Rows from block 3 of the text decoder of a small image captioner, named by matrix and row number. Rows with one number belong to one neuron. Each number is 200 + 40 x the weight over its row's rms, rounded and kept within 0 to 999. All counts start at 0.
After each neuron's rows are labels from the 100 texts, of 14976, where the neuron reaches its largest size: "fires on" is the input token at the peak. Only what is clearly more common there than usual is listed. The data: photos of plants, animals and fungi (iNaturalist).
# gate: MLP gate (decoder.blocks.3.mlp.gate.weight, 1024x256), inputs 86-171
# fc1: MLP up (decoder.blocks.3.mlp.fc1.weight, 1024x256), inputs 86-171
# fc2: MLP down (decoder.blocks.3.mlp.fc2.weight, 256x1024, transposed), outputs 86-171

gate.104,237,206,255,270,249,241,214,174,148,154,227,143,154,186,172,134,142,146,71,196,155,197,196,235,147,283,225,221,136,201,191,205,245,163,201,225,131,182,143,219,219,134,216,249,205,218,225,237,170,158,169,240,242,204,200,257,256,190,215,192,138,152,242,186,193,281,270,211,226,231,160,205,121,172,250,163,184,169,195,107,233,198,253,142,165,227
fc1.104,203,126,208,177,162,144,263,152,229,219,147,194,196,250,168,210,192,189,244,170,173,244,193,156,159,232,186,144,229,193,224,252,202,197,91,247,185,232,150,222,216,208,286,228,282,179,201,208,140,180,212,219,183,233,183,148,191,170,227,207,211,231,257,190,219,274,252,192,216,186,169,223,144,154,215,256,134,217,272,180,203,179,209,152,246,158
fc2.104,179,204,198,141,228,251,231,206,216,191,139,148,170,143,168,160,195,211,190,195,194,175,168,97,202,244,168,126,183,236,202,229,160,241,202,209,267,218,268,194,212,183,187,175,258,182,171,140,199,184,177,159,242,155,163,174,155,235,283,214,239,188,185,230,154,216,158,252,124,235,200,168,181,308,174,214,225,231,253,199,220,290,175,201,199,240
fires on: "family"; "papilio"; "malurus"

gate.710,202,114,207,194,170,159,299,222,174,241,222,172,274,159,206,262,140,266,197,286,148,177,128,194,104,138,201,169,204,190,220,153,106,150,169,190,170,243,233,224,141,213,237,221,265,220,172,238,177,128,237,164,200,134,193,209,164,207,147,226,154,205,217,211,215,261,149,206,242,214,194,295,181,141,225,172,131,144,186,307,128,228,181,212,207,126
fc1.710,155,266,216,179,219,161,153,214,161,290,195,169,212,190,141,156,193,101,185,227,265,207,204,240,248,188,290,237,215,215,229,231,218,254,163,276,256,194,147,189,201,183,169,226,189,205,252,194,250,166,187,153,160,146,177,249,217,170,251,207,215,142,269,251,170,161,253,218,199,139,206,147,186,120,271,137,286,238,233,232,187,248,180,208,226,158
fc2.710,224,252,187,211,218,177,163,238,117,170,167,152,104,252,222,188,189,135,274,203,188,191,151,165,179,145,226,248,146,190,141,148,220,245,201,173,224,190,183,268,228,173,207,179,181,254,240,164,199,240,249,275,124,135,193,235,182,169,219,232,161,202,185,247,182,108,158,125,199,156,241,185,146,198,232,316,167,242,185,215,139,186,242,199,190,114
fires on: "family"; "european"; "blanchard's"; "variegated"

gate.688,157,246,227,124,180,235,167,203,202,194,166,270,146,179,163,103,186,207,224,174,202,201,208,200,242,214,167,181,258,194,136,171,163,231,162,241,196,226,155,152,151,230,243,161,189,212,166,215,179,272,102,163,191,192,211,134,190,244,200,192,207,139,169,138,289,153,177,212,174,215,213,129,224,236,169,216,169,190,149,202,174,150,243,190,154,202
fc1.688,170,165,228,212,208,127,135,226,194,240,138,304,226,167,184,262,237,173,246,221,218,191,124,231,83,189,174,252,220,196,192,154,200,188,182,271,216,132,242,173,181,195,237,258,229,166,207,187,168,216,188,225,193,238,102,211,171,207,246,212,219,137,222,136,231,242,240,182,207,195,297,189,246,229,252,122,195,182,182,169,201,215,236,224,230,224
fc2.688,282,231,103,206,229,162,220,173,261,182,211,259,180,129,199,211,228,218,146,203,224,146,169,179,155,198,237,219,198,290,142,260,232,249,180,156,177,182,176,203,175,190,120,172,214,185,214,188,197,241,212,214,175,166,249,118,226,153,155,202,207,223,116,212,207,228,246,224,229,311,186,187,193,230,227,207,184,151,176,251,208,161,209,203,205,137
fires on: "family"; "("

gate.373,177,224,295,185,259,227,213,335,181,166,195,175,212,115,155,147,221,148,149,259,175,195,177,249,185,222,177,222,160,152,208,341,198,170,260,257,203,236,156,159,188,149,261,147,143,199,144,204,140,218,182,187,210,165,234,244,251,188,195,208,204,190,207,120,178,182,167,197,181,173,181,246,212,144,185,198,271,244,203,155,229,293,172,144,220,179
fc1.373,156,238,166,221,183,164,195,255,186,292,253,254,220,290,137,232,280,247,253,206,200,96,223,163,199,170,241,198,180,223,184,192,141,190,185,149,229,172,198,206,208,202,215,166,285,157,223,204,202,196,264,120,163,104,201,233,136,236,201,190,183,157,191,175,200,233,168,194,294,262,230,248,188,188,248,215,246,227,196,170,148,185,186,175,191,127
fc2.373,234,200,206,146,241,226,247,257,209,122,159,231,242,195,165,277,152,225,236,186,203,256,272,178,215,220,252,193,178,159,112,181,208,235,237,154,209,224,185,193,206,180,240,158,236,179,199,179,215,164,196,231,199,222,165,309,286,203,197,218,179,286,174,209,158,175,225,227,232,249,130,152,251,172,190,280,223,248,156,220,320,244,198,151,207,177
fires on: "eastern"; "falco"; "pine"; "colored"

gate.193,102,161,194,226,245,208,239,267,169,135,197,204,257,193,174,243,211,243,213,150,167,260,184,247,195,194,147,212,130,231,136,221,134,174,214,155,192,210,189,163,174,196,158,185,135,207,210,284,216,244,156,152,210,230,142,234,168,200,228,193,178,238,249,189,224,184,200,174,162,231,201,169,221,210,276,231,209,166,241,232,189,218,188,233,221,191
fc1.193,166,167,215,192,205,207,214,288,184,177,120,181,199,198,212,257,190,226,179,285,218,193,158,149,207,243,156,219,165,224,223,216,254,162,288,193,228,259,214,223,223,157,126,206,143,191,224,126,208,147,206,165,167,247,218,229,171,179,175,157,212,244,209,157,162,176,212,199,180,208,214,211,155,184,220,140,175,217,158,186,213,206,130,188,178,205
fc2.193,177,208,279,148,136,191,203,238,169,213,219,202,210,223,182,152,212,194,172,227,178,231,220,190,221,239,164,271,184,130,185,253,266,143,198,180,215,223,135,240,211,188,170,178,205,242,176,211,196,280,195,166,200,160,203,265,203,255,218,148,191,231,144,192,271,192,182,152,173,203,282,162,174,198,180,129,182,218,234,252,199,228,187,261,244,299
fires on: "eastern"

gate.557,156,166,198,202,241,174,215,259,173,189,187,212,223,212,160,175,186,227,179,236,213,181,243,214,256,182,179,132,261,148,240,233,169,234,210,232,217,236,283,167,178,241,272,164,286,193,228,159,214,131,219,217,190,236,92,175,154,207,177,217,200,184,199,147,271,157,97,170,228,207,188,172,206,192,201,187,179,137,333,110,185,222,118,219,221,163
fc1.557,167,222,108,253,242,223,179,257,280,163,239,218,236,265,218,178,241,195,198,147,230,222,168,150,134,216,171,257,174,193,175,141,202,207,178,152,173,214,164,196,256,231,195,231,206,244,219,234,199,205,220,164,176,108,240,108,189,225,205,199,241,202,174,231,159,185,209,262,178,226,176,187,213,296,149,197,206,234,132,183,277,170,221,172,201,222
fc2.557,195,237,194,227,217,240,150,243,158,168,246,239,191,242,245,124,228,172,190,173,246,229,195,161,161,171,189,149,196,180,168,106,159,166,223,244,281,211,155,138,212,272,195,289,237,174,181,183,157,228,171,225,150,126,267,182,159,222,210,154,169,225,149,181,145,201,349,204,212,219,257,179,191,167,191,262,178,187,130,258,185,202,197,216,245,218
fires on: "american"; "northern"

gate.572,152,210,197,173,169,241,208,233,177,155,152,250,253,230,182,175,179,185,246,217,234,223,205,226,160,192,202,200,184,237,258,207,239,215,196,159,152,214,182,223,184,192,168,218,198,216,181,206,219,125,211,148,244,249,209,251,134,157,209,204,216,257,158,219,244,241,208,240,150,140,213,203,198,255,202,78,174,240,253,233,257,154,184,248,233,223
fc1.572,207,124,151,192,131,213,141,201,216,214,241,159,182,249,165,155,221,281,214,243,264,253,219,219,212,188,177,170,169,256,275,193,288,165,179,185,170,204,192,249,270,190,208,157,173,188,239,201,280,254,175,208,251,221,259,178,218,150,151,229,246,196,143,221,212,167,208,220,197,191,218,166,166,205,202,219,224,176,274,247,287,229,188,168,186,230
fc2.572,265,163,192,200,223,232,202,163,217,146,184,197,172,215,270,158,205,198,153,222,208,190,157,228,219,129,136,180,226,228,259,218,267,216,225,210,190,160,271,187,127,232,201,221,230,174,234,226,160,189,155,240,174,209,166,183,226,209,213,194,200,185,274,219,167,163,312,220,200,171,195,184,241,225,268,237,263,184,224,207,231,223,235,154,137,198
fires on: "eastern"; "eupeodes"

gate.379,154,214,247,270,155,129,174,209,184,150,185,177,206,103,147,178,202,165,228,257,171,205,177,229,176,237,216,213,106,194,192,186,148,163,150,192,165,247,161,210,153,209,198,206,152,209,213,222,209,170,216,187,171,95,219,153,212,201,235,173,199,260,182,143,234,207,131,191,164,230,207,166,107,205,149,203,168,195,217,194,221,146,129,99,157,140
fc1.379,190,254,214,179,165,283,172,210,173,207,162,167,190,204,136,181,193,176,130,220,225,131,267,292,178,169,160,197,146,177,215,176,207,210,194,241,216,209,174,197,144,223,245,233,185,187,183,182,135,190,174,115,164,135,207,172,206,254,195,176,188,143,216,232,229,130,214,214,128,243,197,221,218,181,266,215,283,181,188,241,198,154,163,210,214,237
fc2.379,208,160,196,203,216,238,201,198,222,165,175,228,215,220,146,188,202,144,150,180,117,243,208,224,247,220,190,214,241,152,183,129,235,180,165,197,250,175,245,182,168,192,195,120,235,202,194,199,164,183,228,161,204,186,130,152,251,237,176,250,203,211,201,155,167,188,226,234,146,236,131,283,187,182,206,170,208,239,238,183,222,156,310,238,198,175
fires on: "eastern"; "white"; "-"; "colored"

gate.2,179,185,181,219,135,198,214,195,215,149,164,211,255,248,159,226,186,218,195,230,205,160,197,239,241,228,249,164,223,173,200,291,178,196,201,273,266,189,144,241,253,187,231,225,167,217,160,180,175,151,188,186,174,226,234,153,144,200,166,166,217,216,327,180,189,174,250,172,188,171,221,252,257,277,71,222,227,203,217,172,185,256,125,205,185,227
fc1.2,209,216,147,124,194,175,273,165,183,199,121,185,196,192,123,195,260,223,233,237,196,167,177,220,191,244,147,226,200,232,172,198,247,125,183,149,228,238,203,209,189,181,171,159,207,237,182,128,165,154,226,177,210,278,205,214,177,171,243,172,141,188,143,185,204,181,241,216,163,258,152,205,163,185,224,203,203,108,205,192,184,209,224,160,195,136
fc2.2,195,214,230,192,265,159,254,234,175,227,228,278,260,177,175,160,187,188,185,192,251,234,251,229,160,249,238,229,234,210,152,178,150,216,197,141,271,246,154,207,193,151,197,213,213,219,203,128,114,254,161,248,153,164,256,182,156,164,176,185,248,195,192,206,113,209,174,211,168,139,217,207,253,238,111,86,242,198,141,182,214,141,284,184,236,223
fires on: "family"

gate.291,183,181,260,243,246,275,209,187,194,167,142,214,206,192,202,148,156,191,238,196,182,131,212,178,242,161,280,259,180,281,137,207,170,167,229,171,194,230,249,190,210,187,222,144,209,140,202,257,133,209,202,283,167,234,234,198,141,244,235,193,212,184,242,170,178,248,261,185,225,185,258,133,177,274,248,254,196,209,194,162,239,254,195,217,229,265
fc1.291,233,230,266,207,178,162,282,224,261,170,154,221,136,152,162,256,226,254,253,182,243,204,235,271,282,245,230,173,170,229,274,238,202,193,173,214,214,176,177,189,204,170,127,162,185,265,235,215,207,207,197,225,208,136,267,224,236,189,181,173,210,173,178,198,220,260,217,163,147,216,194,222,222,213,186,203,98,124,221,162,254,177,163,154,205,221
fc2.291,251,175,204,132,234,252,257,172,215,102,140,264,190,225,171,185,277,172,205,166,187,110,251,162,228,176,129,143,211,244,223,162,182,189,198,240,188,216,161,269,196,229,199,198,245,179,191,188,155,201,167,167,267,165,171,161,169,244,154,230,130,184,142,196,230,174,247,316,181,181,150,236,267,161,150,143,169,195,228,198,294,199,178,210,164,168
fires on: "family"; "regulus"; "order"; "lesser"

gate.120,245,210,264,141,192,217,179,225,227,135,235,189,229,224,165,262,231,213,215,184,225,208,217,130,189,280,183,217,192,243,149,194,219,279,245,211,214,184,143,165,187,185,256,227,174,146,207,139,267,200,158,178,195,186,243,224,217,206,269,182,72,192,217,177,189,212,178,241,239,115,188,191,169,210,201,154,117,183,192,188,265,208,176,236,231,176
fc1.120,258,192,254,263,218,129,113,224,183,173,147,231,214,169,233,208,161,204,219,223,264,245,132,201,224,236,186,186,216,224,145,181,220,217,271,220,153,174,165,197,169,172,163,173,223,180,196,175,190,148,241,167,179,164,146,258,143,216,175,199,187,163,237,206,180,179,185,171,198,227,213,198,100,175,220,155,179,157,142,184,142,202,114,270,214,210
fc2.120,259,184,240,140,254,210,130,251,191,168,222,198,195,184,161,170,168,215,153,199,192,219,241,236,201,267,219,214,261,177,164,213,129,286,186,189,190,195,203,193,168,203,186,162,234,267,236,198,157,159,202,216,163,205,225,223,206,224,221,218,234,206,173,205,214,252,128,146,204,221,289,186,124,193,138,212,141,205,186,207,230,211,162,216,180,275
fires on: "eastern"

gate.358,246,196,243,194,280,110,163,269,210,180,239,152,184,208,211,120,238,223,149,191,193,237,210,152,208,290,119,278,192,223,117,193,214,179,281,279,195,217,130,176,195,167,124,218,212,215,212,189,175,165,170,171,143,136,275,211,188,241,271,186,205,97,174,149,168,236,207,216,264,201,182,269,225,230,217,118,182,174,149,220,284,263,209,229,119,299
fc1.358,198,210,149,284,246,171,224,245,150,191,213,285,239,203,130,163,139,238,174,226,280,163,263,157,190,255,248,258,201,193,197,251,193,149,201,220,222,183,188,160,201,189,128,148,223,267,204,213,155,196,156,204,152,221,172,252,172,230,216,180,145,238,209,206,222,234,216,204,164,282,241,109,128,208,189,221,193,229,252,100,256,173,231,222,177,186
fc2.358,149,223,206,156,190,216,182,235,173,194,219,203,161,190,205,172,155,167,212,197,197,217,176,201,270,344,186,278,202,126,195,223,179,237,203,236,209,234,161,167,216,213,220,160,243,275,170,218,189,266,278,194,111,137,201,179,204,237,234,191,218,185,176,114,246,169,153,149,189,201,214,178,139,156,204,174,156,230,174,203,240,159,197,283,216,234
fires on: "eastern"; "green"