Rows from block 3 of the text decoder, named by matrix and row number. Rows with one number belong to one neuron. Each number is 128 + 32 x the weight over its row's rms, rounded and kept within 0 to 255. All counts start at 0. Numbers have three digits each.
# gate: MLP gate (decoder.blocks.3.mlp.gate.weight, 1024x256), inputs 86-171
# fc1: MLP up (decoder.blocks.3.mlp.fc1.weight, 1024x256), inputs 86-171
# fc2: MLP down (decoder.blocks.3.mlp.fc2.weight, 256x1024, transposed), outputs 86-171
gate.639:142104114114103129150168100114184120119062130077144116162138137106123076116131099138170120082114085114143174091072121109130137182186111065095111098098133155099092103058143163129100168082111117165178134096114133119186101173129096177161104102115136143144206111
fc1.639:114110115116140121147065136188130106136123202099143112118129107144114086103106120157141160172091191127098132155143117187153196149130129107148111157132135176178070215115117130162101154144148148160106083089131097126164109070107139115111146131129123084097128120
fc2.639:152130161117076138103127112056136119143169145147141093140115175120123156094123091132148132142162134127081143150201070115092176189163096123168134098139074119132077106141050137127139111075135179168129166237126118104120156156140185154097133125119080128084128152
gate.640:147101174111153132070177078165137093134124157084090187133088153090130103144077103102101087178088116141134125077164150133129132091069132131114100141136186119127166120114104117103104144144114115148077140135142127120173099157166113085066114145081101133142151224
fc1.640:116147167091136150118084098082125173059111076130138132099118139166143136103188129107168115140135135145126145113116100067125110133118156095100139102133144120177174115104136195177112135169127131071097139124191099118192139101147128119147124132135134087177161152
fc2.640:133122174118091093083141136190107140120103134150113085069121104161135154170171195102110123194140083140169122140135104067113139153142195128120127079174137129165119095135102149137137188162088133079172124120069164088116156188150068073088129120100115046093132102
gate.641:116158131076112069128140083071119101171143114141076128086121156156133080153203148155140110146128116145151164075137089109146112153096164147114130099090120074183171085217125086134124128155098100152121152125155120120120135122104141090119116058107104187115151070
fc1.641:090135139126154103114131137113084172109108181075170115117123097140201172151071141098160145090101071150121095140091195161129129098176114147177096119150082154101158145098170163158149136088120176113145144090108199162103088101098177165168068137084133094136139120
fc2.641:121084110137104075144124129142096100138099136167126172098102095151192123095119149123148136113071081094110163140192106161186109029128166115130158106084101137172180184139139166125133139068168151136129114170107136098172064167129081056161135117108157112120124166
gate.642:126186155047095138138150124103140147061164104136148091139151145121171107078124148096099119129134087139102109174157148134146080107111184155082101149065144121133118056177086127109163112048091142112116161123090088094115148150127177223125108159161070116156123133
fc1.642:116173138168120132094037137069109133173162094179118114118168083118066120210149155125101099137076152136136100062112164109119090109136133099156127090104184110157148178108072161114172099131155121085126104146140127178137157075121148121141154084114128134158117120
fc2.642:128189106155147153112175046174126176120095139169154166118107105147092138179076112118110099113125203131092143101135205115111150107130116120105161099127178122147114127077083153157140099113093160129136070173121139083145085130113226062119100127124125112194115126
gate.643:121104134073158125122121107173177153075093143114110052127056196072150118109096141120102165159153111104121090091081168158119088111199189022074096085095167178143121175185151140144135132134113149186147118127201135092120142080145137112057113164184089126180134139
fc1.643:136110096139189121105099123175143132136086116075108146106132123091100090177157115079068102149189143126114187090159082188151127078197057115113180115154173162157097127194154123116120118136100114138141150126166117105154122106145147137112117096152130054085106100
fc2.643:142133129095156152108096144135150116145060127105126148120081065122114120117163077036125108154142160095153186159173170144134116081140068139147162169163160081209149129136088142136158159128108132139164203114131122120143142089100135149121114120157174169117114161
gate.644:176097110114172165153174102124175172089188139188116153148153088153136128118106137074135084150125124136164176069131130133155164057153124147148114114149113095142113184135146107101089197159137104060139090093085122142141150115163105085162121099133071117138143171
fc1.644:122151141150106121099077165180136114088123149123091129135104094144181121177109159080171091206106084108096142123087184142107109158135135154129151076141138096173152149152130114097120100151159118156116197184142084159181195169138107111152111077138076122083182145
fc2.644:135134087099148094080083154086089101185144111162147145161148113165099166113129139095113125078147125122104176142175101172127079127127158136208142133132105141167138143162133109153144149128118103100152079174132164118111147151057177111124205041076110171116128109
gate.645:127134148088155162091127093190124138161131111140109134084137172110072172145169182112123156167100131153155128138097109083156061109055096065148116126127177152169095155176132175089104129104121189089143141090145090092116128111159149132099129151156096152114138109
fc1.645:109125118133125144112152100052120141166190192151122139105139103140127154075091071115080170194090128129130116195143121125118107081152173130142069145109097159121122105082145141121162140112126110139117114100166127149117086146130140120103193118185118128101141098
fc2.645:217164132154124121169112136024159107132122152104109104185168148089101148074100156086118117115137177088155125196149096143091091157129155124184096116121092131105117149124154145169125121085153107147172111169118123177094119086066085163095126069162095162138154150
gate.646:112174104112125176141111164148143136193113168077114156193002120088082106145167147038100072162109078135175139210155086101061147080147135114140159146148153135141107116111131180164100125119134109113157126183107126177176119121153096104188172108078101098114086153
fc1.646:128099146116090152119124144142182126103171072116147086138176131196120132133129149162120149123152202158121105125119170154150197107147146134082094086092130146141139123093157122119125106158113098129155088126094138085095152130135073139116069164114140160159168138
fc2.646:138109172109144184164071087117111164106144179150136165088094115151061062092087115137079138141140162122080137086144095116169105130086108116192133080130106173105107205216166091136158154148150157124136111096122132130137111111121213103135082133127153094135164218
gate.647:132166136166055143138102147126097095191133168167085131090093122121083138095114178112078075139135175159134140154152057104119104137126132130146105160137112163094117171185140168115136144097104227093105157181178140083169156097120102127177149142126137168124175191
fc1.647:070227105163126114086171110139123059160104095131133185151106094114156069084113059110138085143107130116179135128169137167093098159146133175117123093152110059084140148096141128159168116134107185110115096118102176151095101175171136138161072165089113140117114120
fc2.647:146120126159151133098086146122143093168113161128158171160105152167097146139144177114195065095039162129112160074103112147186131129124111071180095097106134064067137112121109091079134175148141152132164129107165185096156091084210115136111144119112169154173178094
gate.648:148116172227183120206105141161101136072141098133101113113088127166139160168123094145167165149048176117117123175104097134106097177144090114068123118137153093054108132155152072101161092215133123146164101198136148157124088105117127233098147144095155104145122120
fc1.648:180077117103134064099122101128068117191131098168112191101144173066054070059132102148156155178140126108184139072106137102186133119116068203154129137125129162147183099131110130131112142104130188138090115108090112149104136077104164138085126141141078174112111078
fc2.648:137108111120111118086124168189172162123139117123094144169183122064096148075090213116120148179158159088163116175151181109133087129172177150155120168082094131167155147102121120104136126186101139095091157104136115110094170106143190095127107131153144133144132102
gate.649:072201084111152107136061084160130123118159137086105130119153169128097136123137158110155096106148146141089095170091084174086115119129126103027081130164079164123123062159113112124121186105124180102099173097134162177144175160098078104171169135107093098136151112
fc1.649:111120155100153137129164130183132160171134133131149116156151140140138093085181137158065124125166125122123092129117085132174155158139133147246102141132121079133099145127092104125139147115151144160083155178146174142106121111129044151183101147126148171117158139
fc2.649:143071152099129129120120167131113016147121176129148159172144114113117142074158127082104142145097132158105151134127093144122106164148096147146145152147129153140119175155114076136098119115106141115126096042154162176157125115142255117105168151094104150057115164
gate.650:176138094120138178155063152143188152172110149131080150164134119162071156098095118155104066119129074109112183096105189144148120084132151139138043163135103099166161129126136143128164102144193132135175103148164109124105155149123103085135187147146121129127141081
fc1.650:119115115151108168190071128169145144147147126109142207116147156173130125121087151155105145156104166113168149141100079183134167083129049083124126134147163096143093147148120131207164127171089121139136113125149127118093140127166110163176145211165179146119128125
fc2.650:133121155108077144128081146076091083212178129076151166121101125131141140174101113086101109132132164167103116142169174147083110134111077138166118108066125172067134131096148158170164141113177098136129193112176103072153166148105199172115064154130080172080131116
gate.651:165121162206163186114081129127117152107115149091111136156095087130105124125152121139123155117123120108089193199170153118058102137094150117115109116088065144148079171102110204057093136140092103076096123150145090057169157145112108133112112114087125108156104158
fc1.651:088137121114196137156092067153128114133122130124096160133099134147126119114150141115135179145146083159122151138135134157140114143139147177138130167182133074147114059127127112078108133088202111123109108111144172070225111114117176130151126152103146124113120108
fc2.651:087136169091136127128141114118177087126130100148138154137127165137138149122157149135147089178076121144147122099133159151128134183066111200138133112093151113098111122130149146103155099182112113077157189136111059152203090153129149167092118116158127159137173123
gate.652:107088164147172059081154097113094128091116132102128058129159157151093106123051091133058184123169151171120123093117112111082143159119129131103105096091105115146122090108118089167130083135156105131117165081112124107128121121103116149060147090131189166078163130
fc1.652:062109111122130118123085180118148130159095115080139137140140131113095092144121121063097201158131087116189128113148156133158125075159150155124168116071155163104118116150122149140124175114148152142125126104153088133134176114114124158063130077165087077115154159
fc2.652:129135122123121123186087070137171166151125123111084172130077104121159118145108098093115122141146122135144103135127111187170160145129096155135085136136110089165124082196188166158155113110088169170136119128093109118111118057069167104140111161145104148137147161
gate.653:123108173105171156161140121100129115151102138105084121153132178154173145033139107100121096116139137096137124167090165140160092164180166121067125159078143128101171173082145072153143133129115109097105147073071123140122096206172148145089088153081153158101087127
fc1.653:161105185111157160138154126106134167120126120142152117094107104107172113122208107128165096103049153102116104049090167162134167132070130137111140094147107155082111093087115174121096130105173081164179121174132084110116168131166131159143086125099128150188146129
fc2.653:143075123097106119143128137151153077189126079091121155140157121098151110129099115150171120144131148108145110140158106179111107123122164130173075112150092067092189105175107133103131122176089143064168148092117162091105124156096144090079157105170176153076109113
gate.654:066146123105106102169095132128109179191145141154098112111188168170129170159097121118159111142124125130109163198131176190181134113168116116122138179150142100145121118135188180146104142089139107093108143118151111144166166143142115134193097047145164111140085160
fc1.654:162126032172142139103066121092114075089082143135161129168121134108082118152121105124117158107121121111159120119121155116144100131135073145145131146194088134117111126118135072114185188124112134114133101114094148140145130135104112096142181187110158139185114148
fc2.654:130060114060141133143148039054134132088123163130076148167081111136111107089119108133097132100157128071138121094150153058174126099096110155155136157140131201106074125163128142134176106108135159151173252133113118151159112131105094098110185137133176104167111145
gate.655:097133100178159123083166119157091133165181066139142141170086099167116188130099110120118095101150156195076112108140097075160169127127116072099116128151133119124205115144143118132124087172159128106158120144119108158108156125131162138117132106110059175150149160
fc1.655:137132199132171152136164178114148134149132097158116142053150084144152093212088181194103110172146135110093095143158127155066111140111115086142210156165180146163133107141139133108220095106182091098143118163079184118128125145136140110131143116131077135102097141
fc2.655:200160118126116175164112176143133114074160112100163140116164154116080135151146139100107106117200173160129107122133150135134095083087143127138081059132135121109099072137152127185121081133115064161106177139139118152083095121106224125139145101199119116139120149
gate.656:109079107173125107154103135168140143147138135115122110156149090093140110124127125140067114144087123144089126104140137122097091122133149166108049091114083125107089215131162145113047098118178094133202148070099125076215106164109136119111105146153148076151105076
fc1.656:095156129199092151129122116141093146198164100198138146207110117166135150107112147097111070130161136061087145097145130077153145142162080164160143145116123105153060125180104161164134093113130072076120138132138149161056101130236076120121108079124123123094162131
fc2.656:063057121085108135154150094154100116137158126061068114110123147120117157092145153157142146111065112143105146126081133133098143122153134160098119122145183131135139151168147131097109190179116098151030101090125111120148142083067170161094159136094087138086136125
gate.657:175150155105125091150174104147179079156093088097114101097095141158097178110100132147039131180176149085165146095175114134107137125109134087188185166119121166172080109108155142109123142140169121137105121128097175128162135177085169110094094128089089110139114123
fc1.657:144086139089126141152106137133179121181169095104145163136101152109112177120083179090140073093123184091158078067159132101161139176127150128054123094165110165164107110107092126142125039119134090146171130108072157131137112088128094104092183085163127086131203096
fc2.657:077157120111112095163174134137201080124126165067157195163162088186145180123146110113110151076144084167105063129108136158089171115085122138175108120099157090087124124069156143072122197129171165151132167142120130136156098142111093127104137092119140127099131137
gate.659:106161166116081089088085190157106087067118174086110171086154127099160100151150131137205213152105158126172118166107074100063167162089097146063133043092148150127136116133120160130151075082133099060110123131120124114133117161061169183079093124168103153075125126
fc1.659:137129092088158153174147164127100134101130164125168137168107167129085206072154169111119107101103066103159157098097137183132096079098130138184171149103139091112102195122166055114146141163098133155132141112125179174103147113113091035197154111146132084123135116
fc2.659:122114125120153136147100128117099121118144101114119085156111130109101130106105131109126111116119093121128156073154114110176099129145133108146106142117143090114138130128143161131143157138142157136122129096160122103135123117146000106187153116163121147100142137
gate.660:096122189167111158092197131130158158139145148166112168113084080085136148205152114172147109109063088095103133145142125098139116168151131084096148108127164151147166135131138170146132136145161159112119148174111114129156117118154114161138195131121186111180070112
fc1.660:078125141208085116089157103090092149061134124133107106079134156142112123143149108151130168085101187099131127153113074149130113090153104122161159073181104139095073134145142127115148172116136107100200165112081154074069123060107100076166122210126150107122108141
fc2.660:204116121114140123143106134017135131096184129126144165066063097206113142119111138143192137124094130116100130167142146089167115172163110138176068154053102142096096100088094106193109195150106128110120128144140121050175113129157127106141103134108111129150145179
gate.661:154088129070153115173077139083137159158185186166116109125121136093120110116145118231133120105118160142158124116127115139167129170150148118121097102138104140100155152060068138137133118102145087159138181185204093112145148154137157169159113070072124161121128198
fc1.661:093136102110154112143121116139163172178130149116154135152105092130126133151141081188129130159150119123158140130123163124115094122127104080118137179070169102109184093085086147122068137091189124151157112037092137117080112110149092123123111162117113140162047167
fc2.661:112123127085137100149112148134102188121161117120137140181109107131139082095162105185093114102090125134172168161111116081203139078083174119111139149160098132170131138086160099173090165163083157134145104094111055105109147128165074144151110158185152128176127190
gate.662:137103155184137117121190124119160102142036121124067102085125132116130118073097128138105150140144059104098119168131160073167072149124158062116107144221185094172131116099056145137160184136114157133130171073131175150181081079128113097103180092177121113122151136
fc1.662:159171065077140129155131141061145098145226114096146118150119054117196147113100078094132091172216086162136159128088170146122159060096154113153176119118091149127074108102154117108084149122134090063143110107073124077147157155124155120133098126112155135083121115
fc2.662:137163132119155083117150095148128076139151144131166156146104126125133144098118082166070119121130136108110119158187210091086153129131134141115056122182115154132111107046154171177160138178138123145158136124106087120139165141128217109142080118140119105114110132
gate.663:110149153066109099122105089168136050109155145124140176117107096148142088151100120096088122142141082136154080141120120168110139089128126040181131137156201114124159058162125106129101126177153093199124128128152107097110113086136125156132109122097210117120190198
fc1.663:132122153128139129131135163107141123137103197167076095052128131146143127145080171079108082084122124082148080086040083067174145105151082173139156152160113127137146171095152156179086129142179132073115135111137139078147145186138147150070124155130111195162128131
fc2.663:100128120175136139133070112119121163104147131132122112136124137180097149135131046116084170127158140162134085136126126064158072198132157115109122151118124125135132080091104152109132200178190129165133146179129144141141126134142105152101174125104090175190089124